python train.py --model="self-supervised audio encoder (BEST-RQ)" --dataset="read English sentences (LibriTTS-R)" --train_examples=15625 --n_mels=80 --hop_length=160 --input="mfcc" --win_length=400 --codebook_size=1024 --mask_prob=0.05 --arch="conformer" --norm="rmsnorm" --activation="gelu" --mlp_ratio=3 --head_dim=32 --fused_qkv=false --qk_norm=false --inner_norm=false --subsampling=4 --layers=14 --width=256 --positions="relative_bias" --kernel_size=9 --init="torch_default" --residual_init="zero_last" --optimizer="muon" --muon_scale="match_rms_adamw" --lr=0.0052 --momentum=0.95 --nesterov=true --orthogonalizer="newton_schulz_5" --adamw_lr_other_params=0.0023 --grad_clip=3.0 --adaptive_grad_clip=0.02 --steps=7900 --batch_size=48 --epochs=24.3 --lr_schedule="cosine" --final_lr_fraction=0.1 --warmup_steps=390 --weight_decay=0.03 --adamw_weight_decay_other_params=0.05
Rows from block 6 of a small self-supervised audio encoder (BEST-RQ), named by matrix and row number. Rows with one number belong to one neuron. Each number is 128 + 32 x the weight over its row's rms, rounded and kept within 0 to 255. All counts start at 0. Numbers have three digits each.
After each neuron's rows are labels from the 100 clips, of 14976, where the neuron reaches its highest value: "responds to" is what is common among them. Only what is clearly more common there than usual is listed. The data: read English sentences (LibriTTS-R).
# fc1: first MLP up (model.blocks.6.ff1.fc1.weight, 768x256), inputs 86-171
# fc2: first MLP down (model.blocks.6.ff1.fc2.weight, 256x768, transposed), outputs 86-171

fc1.200:127144106109157099152142128124130152165120035145115162198138170109112124130158148185121171165108209099113184160173145136136099124162156147164135149119141130149123187142136124132154090101094187093134161110157096143132150151114115083097127137152136147169086063
fc2.200:159079195105176108124109126152115162092097079077142137110182115127170172163104162139116122165137115159080112110127093073129113119097129170089174144143137131113162086168172077107177110068143197117100185130111175138135155137136106211115115136141098124135099097
responds to: voice: female

fc1.677:150149153116136157073182181138096145178128149191115133135086137096142147133043152107079111117159087160153226105188133095064158129172139151148104111139137184137131156156141163147178097160082135164062138116100119164153079128136122089166140130106113071142132143
fc2.677:092136129072132171157154124148088131092111146150158162130167064138129146150126156081108116160107094106137093144096144121147197108118133110161127199129126121095153131111170144145124171129139122111060132151111088126160100157152071149085155120122134109149084084
responds to: voice: female

fc1.136:121111118137117117154085120099130165141102149161134057141179168132105113044109132126151124155102140111202137106089089124116132117127190145143111128157121136176084084153142078114110118150161169080091162154203160208140142149119079136120114150103128150081095136
fc2.136:109139153088096135134143109105135132109156125149108088186138093138089170131130109128155150181172130117133083152118123152101114131092074145146118117058082113160129139147093119125151117128137105080151190148121117111121127114137159085087125146069150135114114107
responds to: voice: female

fc1.750:112145161161088180133133151129107126116113128152061113135115157144147112125135122091082103158101186156128178158094135077114161100164162084131145038085173083093171161085163108075167136115072166170124124149118177134156067096156084126148124167151170125129129155
fc2.750:159135133091111095125092162150118114139125090139114187160128071152157149120123168095150160078105177119118100168134108124092082146151149168126148067135109127109130158162130086109130140102147153168136168157106176171159155135144170163138142149131101139151129106
responds to: voice: male

fc1.228:138108144092084177132143152097135164140125119112109136102166172139117133165136125173151191109094182101091101122088149161110079200163125088156142123118101094143079116129130099095134148087152144142084138131134078153157111099140148089193155162151166133125124131
fc2.228:147161067085133109143206146093100068140084144134129103154090143143177143163107104142084077159059094115115128129222112086122110095114113143165203095107097126077116063085175169132145156135138150132143148128171172108109102134127074141106144114123177098126194072
responds to: voice: male

fc1.85:130131117142198157144113138103114185137128113082155112147138126126096111076136126127150122199095169110102093123114093130179137181082139089155177126125158104139102119133154142146089139148106118079191111137198135133146114164121129157145133079202136122176185153
fc2.85:119121137153188147163115178065148118110136136106168077117042168091112113057105091103143079166163172119094126133132120142129153145054140080167131142106139082118105119105094144148113147134173071145168073108163144099143150148114104129112178113196124081143127144
responds to: voice: female

fc1.126:153150167138091121165126134147152109150121129112141144129126107075126150087111183141110114097102148129121148139103139133103110166099111198102125125177065114135098097180140132148159141146162148095137064096103090137094072104134120183114133133051142113096202137
fc2.126:126106125074084138118147117084117070066142084173138165144137127082124139142135104105128131100144158072170110089124099211115130093116092076157107105179105138080124123108157119199080131071078107126157159108148135155132129095196110137129088079121167155128071132
responds to: voice: male

fc1.308:112154150141121138122074144123124188095145132160095136131058123109185137128111122103066155117078171135113144110158134128099160186105116074189130110114113118140150105116147098135159155120143113095106111120118172107125131168134171155117133117165164143103118132
fc2.308:119101141123113148141059122173119206162151105094103110114107161150122103157159075155143156140157173204122160131153138117108181159169149147154073069109131115106136127080111153137095147077157107107159106132138137190111104134098129083122147130152139114127112181
responds to: voice: male

fc1.439:114120152186098126135115132169086123169121079143112110198082083140149122080137126168095108153112118086124127173126117113101167118162143079162087107072100139068138139163089122110182149110146178143109195115150105117121163115063110137149185134093145145176151129
fc2.439:147100134091166175141171136194124152184121163115130169091121162139172163110094166123129186112096078119135109104174134159089100091144114111133121084156153147092173127142146149076118115119137148147037157112121125121099125168093165155200143103144188081125121106
responds to: voice: male

fc1.334:133132068137111126118143145102160193144152162123145187155104195109148075165196156093054105086120110080124162132127097111178155100200133091149101107105135148131097118104078148121171168092130192103134148118150187139119141127120066106111162146098177146048124111
fc2.334:124119141092119076093111157210148174142113169161077112115162146176164067152113154149095110085122111099127109115195136132170129073140103149141133090109075111097145108117113122150190165126092100103056119071151161158124115133122094118130133126102129173094058121
responds to: voice: female

fc1.387:113097136191149129111120138156115131146106111095144147194149132197174181178134144111102104103126089060155075100098122146113103145134168128157133092148125111183168122107143127110111158133153092098178102107172118141142134129100121170193106128080187149137131122
fc2.387:142186125107136104160112119058159133099154106143148095118123179134133117105118137166120081137111150095153090090092208155117141075161114165141106198095185136144132141118085130131115145114141094117073183111155131098170133153099127108070067137140179143096163143
responds to: voice: male

fc1.114:146130132159196103082150165126078132122106145118079153141112104159149118130189164082075114117082087121181165091146107101184122131114226115141105106116132148146090124116138042126141167143128127083151106128141152193156094135166118122153143119138150082134107146
fc2.114:123162104090160157154152154082092135131130079087073156107099107138058108135127160052108172122143180140132077131164156148105073105123160065152126141080082111135033135127109123122091123161148108077109154155136137224103110127111125103132194144103112096114058121
responds to: voice: female

fc1.697:145080152131109154117084128144154178091109109160095111146079164084148141107145090144044121141112108101109161138137145115159186126174138089134109079108130128091152144093166161115143108166129143151146163192135145129070134136099157120130134171149225146154091085
fc2.697:132087087117109166147067144142085159110109072140091086134103061085151123144094079125165165163134158205146099175125103092179141147128131112136114101144114056197163094127158106082164135140173106168100105158107137137104122112121168117142127109138161124124097194
responds to: voice: male

fc1.566:157182125103130116094139109093104185106111145078113143141137159088150086076111133127154143100179165118120141143103074122123170160145151121092088164161113177147181133116124121089085071092177154123191122125127132120140163132114092169165135101127160140113113087
fc2.566:111111169151124169158121127155161141162126139177165126123128131147106156129153136121107137122108110128161119084105179137076112106091124151157111113116159137154150084137097063101158138128088146137168129155136109120130092106104076183126189067174055067165064098
responds to: voice: female

fc1.255:156196131101173099102086191115082147182156148170133140184050143109116151070083117115053089129163087102193116128132110084122125140108083199108118128145166152155130158128171128096152134106132134110056118162127116158155163108109124091151104120099192081083128118
fc2.255:166109093116180140125131075113148111102172127153112081107159125156124116122093108163164122137102143182105132130193110146151187133212159066151080081089173068074095109179079066094076089085162127122131120116136126093128090103155093090125128132084206159169158105
responds to: voice: male

fc1.332:127163175112126142136095137150123135060099133146110209107124125058180165175085137139132139114191083164139108167136142172087178124127101144078082116201128106083149179142138196115178140107153124169130065082116118102132152101093129157061128157141145184163129090
fc2.332:103109146145223085122119137111147116188116083104160137113130124146123084099127144128085122159125136108080117115122107195108120038103213129122116102049135108133146081112168147110071122100104113130157163094132090115103164132147123136109093126156092051114149149
responds to: voice: male

fc1.359:119130129090092151148076100122103138102097082080142130154091117124171095125186091158121189102088047151162139129114141157167114128126135167144068113181073150150126109138146066081128066114184076108121157166110153168166139090146117123101125130087157137143093195
fc2.359:161123160082135164098097159106130121146139099073205123196147124116068164103170197150174095157094118134109184162162143094111112163174124118087123089128134144098115154110126110181132091132092056109090166123157119154121073070117107166140137118099129125095151100
responds to: voice: female

fc1.627:124096099081101131134078122109111154126124114137130084173128136164084091080117137080120153144134147071082144130101150136161110146086169179159093174160085104111098127110123129078088090074146145058133185146113140099110093151134113129096148152137160172126134092
fc2.627:096160133111123140145125161113173138129161141093083072151187058096220103119188082162165079132160148070103149100109122178150107110154140120133216120092123096111127130127073164135101120175145142163138115121169132065093159083065143112108109124151082145123114085
responds to: voice: male

fc1.650:146164093130102166067185073134179125113128162064085091140088135143152048231143116102110124182084113138114163096128094156102102093156097136172092053106182112149119131139137162142150079156114158141139149093137097125161101154155172060122159142151140077136195154
fc2.650:147083128168117089153050092165138100178189045151144147089119166113080159156115154159092091088159112147139054183151133145086151114175138138174135164142161097116163139119129164175130178096129085095160107119153128151112182119101121163181140122106051152085120153
responds to: voice: female

fc1.653:121153129118152143056212156132063173205099119118132146093094117154156169182119165133115138075140123180146128094097111071153148135111070152095171067155148117109140093179090177192176138107101129163175125103151146167116077137126131117114112059187117177146126147
fc2.653:122147138166109096106118158060105113139155074114158087168149124176120081106146129155130124124074186117149125057195088135117139126174160135090162102130127130154102133150165116108114135155110139079158083103156106100112120148073113098148117123077097121143101117
responds to: voice: female

fc1.692:115184111112148115169125163142116165136121135153109088140120116171061126112148189078102081101140102128165128074122132069127093082157102134146128146143098132111139086142134120123169133107099161114115177113105168102116094169089161120167127100132099175106121156
fc2.692:143080108102165140178116096102163125132123159143088087178150134177073137166172106099049088126061114133109115100151163083169127159153202141143148138089096178099094171162119161149122141148081156151100126126100131114185120152101142118127120168079096138138062136
responds to: voice: female

fc1.586:177182149132109177095099143105195135088156134197124098149103158120155154136061101154072125100131130103135162077161166111119078120127146105102115101084168113130108109127132172156126083121105191134139127100150104147081101172171122148144131178185163122120135087
fc2.586:164114137195160167150101116160108107098128129172106102170118120137139122069093106077151143168108124125188113184109120116156101100113131109116080135101087159137117135128128152143108031159134107110145152136105182125067133099123176136100134121098116090165131122
responds to: voice: male

fc1.756:103135165067101126127081173104081138133114161143124144131118131104101123113081184122144132147164174135094086141125129098097150146187153102156137111109223111062124160096177171148158090141132155176097112120129168103139120124150111111117133089134113097160109108
fc2.756:146143120139126150079158144168133083136102074103065112122107111122121156134149123082157155116116123090135155175096144067139154138077134115132129111094094128158159165124138098079110158117141197187116115141094144133128165142117089149163098131135123110078180120
responds to: voice: male

fc1.728:103159110126120089155154102147100145110137158124113199179118147086211182167071116104079074095158137174154140111147144139117156096132130140080152112113163162102206083095159140095202132085133128122138119160130168087178115090167134108140088099171161169151091127
fc2.728:168129073154173063097110130179148134177082087070139105076132117097120096153125119145089086133131121100140143150142113097145194126098148143098154143092073080099129095113136134083118138122208156144166141168102135177139136116080105150088163121053131074157125104
responds to: voice: male

fc1.58:140143055119142165083141124157078194139145113120135131113116162138166108170124169124118145074093142089039102149176095102116127152128108084192127126108152158141146124108088150136186158097131190100097143104117185070162102163098077098131178114154146117143121110
fc2.58:121134122180104139101114141138146141127145174197088165167202156169139086174139183158101119143096141074112120153145098117112144145113083120165096095102131147150122093085074132146175155088087159113144111077171181086125106127080075106137125146191129184110136141
responds to: voice: female

fc1.579:124131115116198078172088118105069171124142099122149149153080129175119133067196152117089126116068161112150154170089151107133159140087164121159116143109138115176182097116105074121081128120042178132164165158118157121132155105145112113175112117163124159131066102
fc2.579:130114132115150093117103122115060077147105101116082128103123070203129086137151170095117107133131111162124107070171164128121141170136132065087160115109110159096088131123058092071127130100113165175140094137116164143145113129187173113103132092156102131113145143
responds to: voice: female

fc1.33:153117172125159123159094101107114222162118109130093142194059102116161148092146143109097097187095097100119107147102132110172125110118110094161104079060083121121119131119091119122129146157133109176172146171185135150087162161099178143105075173173191139137053137
fc2.33:119114144087155214159085171113126154134112109117172131085159073119166134141097035123138125131173154138190138107122159101097142153155139164174094093128095098102111080104150175090082066130139073146105105128133151081084103106095151138109147140125177107106108131
responds to: voice: male

fc1.396:163129174115060137102135142110105132147148141092094113120126175138152138046078161112170126122097127124144100136075077122089132146135149118133093100107130135076104191165188170052182161090074128161125112172158183116126156146089116120143147173199127075174123135
fc2.396:121138090088127125067157189133129136166198165056167137121104128187150106137148122101102163137116158168133104177155095137099179163114146067216094136098177138071183082101155144122090147119146178116090141117154120115123156150119102102143139113165139076163139174
responds to: voice: female

fc1.598:139141144095200170131082091113145150087125128170075097139085127097158144126136142117160141079135184081198103106126077087147161102114134125132109168076144111105126089150061141152100086122146082158156129154114139188120143133144130160097161166083060048176071147
fc2.598:138114143106169175111078122084116090129106140107140100155094141153096110145116126100170117119205136110112165179189131184125028083089101095150179102112106174194097112085125096105181082149137130123168227132110099114085081132154160127104168125106110178079127167
responds to: voice: female

fc1.277:167170152105201112154172190129103158155118139094204110153121169148082074082144114107112121176128188177241083106107145190186115133149145077138144172109154088131159134152098154128073098156156137100190152102186095123156146151126162131114093147165113104136125119
fc2.277:107128143160150136129108116093065121171095157112134119148121137096061109136132124168090137121140108154113156109145099128107153122066121138125130127153117063120059091074120162145059089159135077164129124066163175109140185142143119115113160113137128104129145195
responds to: voice: female

fc1.195:160138100154162168103153101115092152144133126105130130113069141162145135103125125126154139126121121137114098118140067112154151205101104104148171142137132120138099123133093151151105134121099147116141084129138166134144128144134136118117167075181124142152143141
fc2.195:101114099151164122135099180065131130111120143111171124145092107083115110110161095096146114141128141110083125120150119143178179152053085109156116114135133151154086140119116146136094164119109120140226072123157134097153157102137079126143173126222123124121127144
responds to: voice: female

fc1.160:105196071111145098161081109064118147090157149016095158176115151171132121090095139049194075186171128209120150156119129088117123094074099108170124125137153096140091130098100121158146149100109149135179163098149145155180092134153146157153159121091162112150168097
fc2.160:097112150172200162156064158141176182111146104143152152155125058117160100103186068065126106179109123066096178102079158146169170148145124171144146163127124126095078090096179139021136122083103101145072100119107147028154142095085125120064176154146114120151122122
responds to: voice: male

fc1.438:143090137146101096165165115125072133074097090119153160208116067222110134108165086094136143144152134081113148081097072150161110081119123106119104145105148081110081150109107183095129143143129145131169138157122145081111090145145135152134127135103129122140073107
fc2.438:115084121087155078108029072160162106084094151111119163148048103121144070139133177128101115131141113132095141188172123163115111127168143122137143141157180144097103101124090176135113133146128151137102163147147081154093070147101124143102113194096111133145092134
responds to: voice: female

fc1.724:096124171095120125140132138137069170063163140145129121169043128096162164109172172133117103098105122118133171150163120116120151073114171106169118099065134157090120150140138110136189156080115096125130099114088094138135078126134166120122121194131145090147050123
fc2.724:201131121103103109159162102167189137130123142142128143151105064141193172124138094164076083128167163142148165173122161067127157109159148136156106120146143114138126093115174096097174129103167170169076095131103186140138124099172131147107130113145155124097123148
responds to: voice: male

fc1.419:145115166132159093132182132119105083124100144148118108148098102130112153169136087129204108177102103130197167093164131106089088125155165132155118098097105167101099086166109105116134149127134144120086123135127172179090103133085121106122162151126097187120120089
fc2.419:189123074106121172137122133098179159111092144130136148113188118162171205154170137092134123137121125092149137115036081155112133125097075152131145203129149123127110145102123176149130113119146140172125124117147068148121128146142130134124055150142140044105092066
responds to: voice: female

fc1.179:163153136137128179122108136122162150134151138089113121127157098103127143106143131139130099131042152068143168130121195077136153122164138092125116119071091126158101116103134127119154095140104155176191141110161099176083059140140095164109114118130162171182124058
fc2.179:141125132105089130156135094127124137154119117122167075123144095144099166113072124166099160130098121178165123105135138152102109120126165076147102150111173106168208089118073127102176131210101125184109118121123171181055159110147138146070128124150148090153089148
responds to: voice: male

fc1.701:123056116138091148137082162141180134086087141147164122141086133183122115167169134130091133163068168148185089136144138132187078113170148147157092093126143169112145106155151167176118130167154118133078145145149193136124227111141112116137120119087148152113131069
fc2.701:137103103063093132101103112154084070111168080147158137104120123118127128141198152118071141148131157114128150134108125117116158154085109101117105168133146106164124164037128124123145165102126098094106073117072116117128129177112188141191097154147149155156152126
responds to: voice: male

fc1.275:144160148088141138100130098108062129196104092143110135088094128114183141157105104088084137157109094138127112142119107165160100125147110103174096086086158132177130162125099100138126093163120179148091164127108152146161113145146146109115189097158166129109117157
fc2.275:135109112119140145043121134125099108138080069121132152105136125118143159154077099156104132167100144077128088146123114154090149086121116117163170114160069116148117107205160124156158130158099103087228124117126093195140121108134137087121143158078098163150052119
responds to: voice: female

fc1.503:133166115104188127110189138150095160180108099167107147189161168189121140152108152115125128121126123132088243065185104056115082145132150131193143074095162182149091133108125123142168092136092145143123120110124136127148089134104078128132156118144116130115115106
fc2.503:132150086139154081107149170099115119162112112173134189142111067176071161152124185080077121137142135115145079073120128091129167096182096169082159108148097121121075152103113135155129118108098161169140102089143083121210121151139086099134150116125080130112095089
responds to: voice: female

fc1.597:197086144147130115096131168150101128131042110120152123173104108161098149111162109073121089197163118164179114123171087151160167149164181167106093158103133104180082177123115144143128120141097140145167140208160142140151149170150077120188130141152157125106102113
fc2.597:111069189095141095161111080101100093151133146161155146138114109097152159174128143034144151181140148135143124111148100104125138114085106088128113141179157148067121138116172111125127115129185128101171114066085118115150122113111105148110061148185083113178070075
responds to: voice: female

fc1.380:157145147206103167120098137133164112094106166086165075134193102162158094021134089126099122132103156126172088173096123143105135125102163122145115117135143132130088061126154187173120054152114102170156142118186155140080127143106147097155150124123181045167117122
fc2.380:153173164104150126139109082075094100126096125079154111144131179115076154074064106145112164126099163128157112080187106145135160131139144084091103121144144126116141161102133135137141130151160095123148143126127123079081178171165105165156152118181094115097116169
responds to: voice: female; the word "you"

fc1.9:105111160156126102097079129129115134091166100139119158195045028127122171130215122145127119166158115135158126175125120113130132122098144117181117103097109109099175106146060119149167101162098091106095098202185083134086125141092132110134140174146111088096089190
fc2.9:199114154136174137123172097106121148118146148145113140098168181079160125083119087107166111111131164102113128174116127075151083163184138036085112133152144076131154124095118107075126122114148143162151136152086176188102160170154139194156123123158143120134104200
responds to: voice: male

fc1.540:151122121111086142132122095063141199104135142057096133120189145119164100078095152061093128180101141136100137106087076129123154148107071161147133142184108139133099124120140143117176090127125111133141126086176128081141113103161093142077108045177138120152102145
fc2.540:136112110115118135115147125121147118115119111132166081173078114113097154079124151068156118096133101069080081106151138124098200183125161112155153146120116127125168154157139088099112187111129140159100138127145146059100119154123075117109120176160135147135182098
responds to: voice: female

fc1.654:168149156107159127163154094078095152165097176209145096112123139167158137141107155137108121143089101113164133085109176086084127118150077126142053134101116139133107118165093153139144115130128082120082153101138157130111114184035189151115069120114156152145099174
fc2.654:154153094080108109136099121143126120101109128076143135149091101154083162121148126139158131129126148109120131080064161117152094160176177212121058076155120147132100090081095188125123123229121093120123148143157082116122112151157150092123096124131150150174079166
responds to: voice: female

fc1.327:162128084169159101119139177122179103085149137129138197125113118134126132161125154141163127136101075081091114141160086081105141116122151151110095114127083109121076128159132144119117153094185104102163190115122154176176145113093096111065091144129113137098079161
fc2.327:087110153147124164176159090077105118142081177104094186100136121140089108076100113151077154125119096090121105130150143133083077135163122155108155155079143133121139115128079124114148089111076146078110136059115128101134129100159158133144195088096131088148110134
responds to: voice: female

fc1.301:131137163168131120139099195121064135065120125096110199093181140116167134058121200144166134102152111103197141159102138105115130130112168152146100118129109110071118095177108118100101129092182154122117159175118162201151100122074158153118122128135100116170090143
fc2.301:114125088091095125120120157111186102186115103119129123148140109142127153158182125138143125158068125075182108097157131141177142089155115103150124135068163111124189119089136110046131170135107136181096114062156081047099125150157133089157061113120063146153142180
responds to: voice: male

fc1.121:143125126139130147113183111144109136158124083126103087110106129152116129089144143099113122068097130141158095153102114110136118086229140104167078101120143149097107114145119099125119086078161124110155191126183161225115091085105116126138141079088148059079134207
fc2.121:181174159127155114142152127097103088155099158140148122112195118181131162093113068117130134163179115074177050136086138180101166070094100140145118079137155079122119099125130096133146118176135120099155199072118169204121068185113172151127082118097101136123111153
responds to: voice: female

fc1.6:151161150146132139188155097124105169133116134121102108093123128107157110071132094117054081144077154084139139152136128144129154125137144078199075136085134112098142087125127174139140119119149161108147143119121139100083105145096212122116128151069157146104114111
fc2.6:156108156095077159162112074070105199144151133119099097086099134129096162137129119133152087096150151143165146107108135184081157163174166094207048114143124100105121122091129164111138089136126094128153108097138130124099104163101165145106126114125147123098117186
responds to: voice: male

fc1.64:156125091166126108152145092152151127141094106112099152178121155153080131143181198137095094098136113160104100140107204087057155092185135152174088082168097135153098105138094089123170081105112123115175117160181113136147094145130130122082158193140143093095075165
fc2.64:073141178105102124094144129137123120152135148149125125129169174171172134176115077136124093136041082095118073113141067125118101087146111185123129145145130093136104164182130099165142113134096132194124172132087107163148170123147130185137071134087129097122145101
responds to: voice: female

fc1.734:128106147129108172115128053104107124165090149085115120101121114177156149085138078096053110118089098116157067098120146157100172103143171135147084121145114138119181113122128156163135076115165129101183143090176171162127131177154217112112127130155177059133128171
fc2.734:155139155133155197102139114089072129158093163069196107108133125129105108122092123164130131119158191153113151060120106157096153146148125150147070153107149132087113158145083094124128140199057106093152141159214186127138115175108210084182151088123156124144119166
responds to: voice: female

fc1.260:159123127126105074108127112170113122159112145107118115094133211138133113154115119141125113138133137108107040091142142094138163064155138137164092105083150133159153069198121116139160119125175162052129130072163149149092124121129168083060124130139106066124102157
fc2.260:162111093155188182091107114122162115106138153153167107084158180183081118165182207133091137138135103163124061105095130167122126111108093104139076104162141124132159120107127090121154105139132161080153186126161155140122160255128119093124122098116142113093101152
responds to: voice: female

fc1.496:124175187143151113083115141118158134150122167106107106121182171147111130132110048161101129100129133125110035075137111099141085147224139166121075100114129132085138106150142158132124087199163127125164153103140113108105070164162135086112133152120131047202096167
fc2.496:123150087059110185120109126133104126168110125089128078115195111142127152135104133112154139195115109129107115124134157138107120138151139147139112164130138131164149119097121081158190121127112138182137167102155144162117123209139187151136122080143129139053128181
responds to: voice: female

fc1.354:177146105135117151078128128107148121117123142193130074143105130105116112122112126124107145134139162096140119153125096082111144139108166092139086125097155118090118167128098159154118187100174183163117099104165176165142160146144028099196133064218121090135167116
fc2.354:138148123131111114092155175123161086148166149108150141132128161076136108113147162054131123114111179102113094152167096079139146171058133081153105134073178150132185112112133154095101148114122171101171104135171147143145179174124069124168122173192062054142148159
responds to: voice: female

fc1.292:149136063116143110101113149106121137166064098098106125125106151204103154083123149142121154181093142116106120077124104069130067115148114145159187087123120145194121086157087154151140114168065112184182100191135116105152104118109084136165145153174098102125110122
fc2.292:107146138041095065148172141093092151095160074190064136142153106111141117169129129058123154178159135117103076135126099126083165136155117188172132084061110125118096184127146181165141098158140213127084136121133087134192119163136098146092150091117081132153145119
responds to: voice: female

fc1.361:089154145141081131144110131099083151171130113070095065108091106116157111105135110177101162092157186131111138172103146151114179144182180120182087126110132180061114164133097154100161098186123138122193158145099157093051105103168183086084126103127130143141137129
fc2.361:156129136124132187138105097124109176124103145144121102130120150155155126136065103154145119104132117129203091084179182124108125136132151116080112121138067099110168145131086192125153000136139164100141122122176127151161158135125178125138150164077171122133151208
responds to: voice: female

fc1.239:090137116119100210059098092109193110122177130131113143123091106154124149118097120090090135168131156156133158135149174110125173157190123106190118065106111065125124128058149109139151126068156192176171128171167103137183097128110132079155159131160134117165164103
fc2.239:162133141176149138093133158173107110117123151119127170174118055125079139141123196090110095155083193164101117146127090112110055140152135140168105054114105150135164145133071116118102126128143122188065066125136159120140100085088094153133105110141142099121135126
responds to: voice: male

fc1.168:160143126090141092118119143102107070140159141105080102126143129180165081077078106117076150186122102101089138080133160149113074176116180133098084102169134100117167084121113123096089083084128176135169156139131215175109185146134118132134112146148141122138130135
fc2.168:079134111113117101084113084135135100175089122115159096117126098121112137105133115142139109150113077176158109101076134096129117133101116177178187123088140115140113144160140117157159141184141112131110079072137144139103142101115110099177162076126086066180135078
responds to: voice: female

fc1.257:165115098132111089204104087094105156125114109112144178144085129155104090137156138118138121140143099143132161056150061151141068115169207121073089114091144173071151115115121137156163093124066141086141176157099128150167081120097143148150126149097133062121068131
fc2.257:136119125110148087132115155154104128135142109127087143143212106206128225098090139119142171152155083099112054145115183127125155095165068109162144152145171122113142133084128077151084141150125105176122130136100064194146139148167118101125109079098120147116094129
responds to: voice: female

fc1.291:117089122112093107125128147108175166133137067159094108207143144076186159097139136167079095141119165085135145093158128126120140127183138149117142111095108182138100151111140171075138106144108127098129113139149164108132098143107118160114143142139142108213127089
fc2.291:100164133150109109141072165129146087122075135073108079120142117131197106151107130142098094110127164153112114201134108085144139138161150154148103116150077072166147134140122095123146087092115101188178167113120131126118090052104124147161111156112072081119143060
responds to: voice: male

fc1.459:154128131120159199064121155152198145130090170138116085114147102117114087126130159133143110133119161079124156086128190069067137156132197214139114124105117132145123152148163179145131165123126150149192104086126161113084126157162077092164140119130121125106156120
fc2.459:113110142157156088120149094117171111108053108103191143162175178179163136084130154145092186093078122119140144175147091137120140136144083134072142126173133129133111099143138086124165111112116177150146175115182088110180086121153136093140094103169133108140104065
responds to: voice: female

fc1.167:133152179149172154154084150112151182113123144108115092146077096137130149097093078053108131177119122115141180094145179107174165159171141136152120092082148129154140204094142173156106125137074080127145153154123133148152133133128140168108078170164156101193136114
fc2.167:200120153148132167198050142118137133120068103124104078167088103098164145099106054148141085168175156151174178140163130150148125152139151127094082157124175090126110142102137146066064129178162053145129130163105175123104141090075195127135141199122128152121117168
responds to: voice: male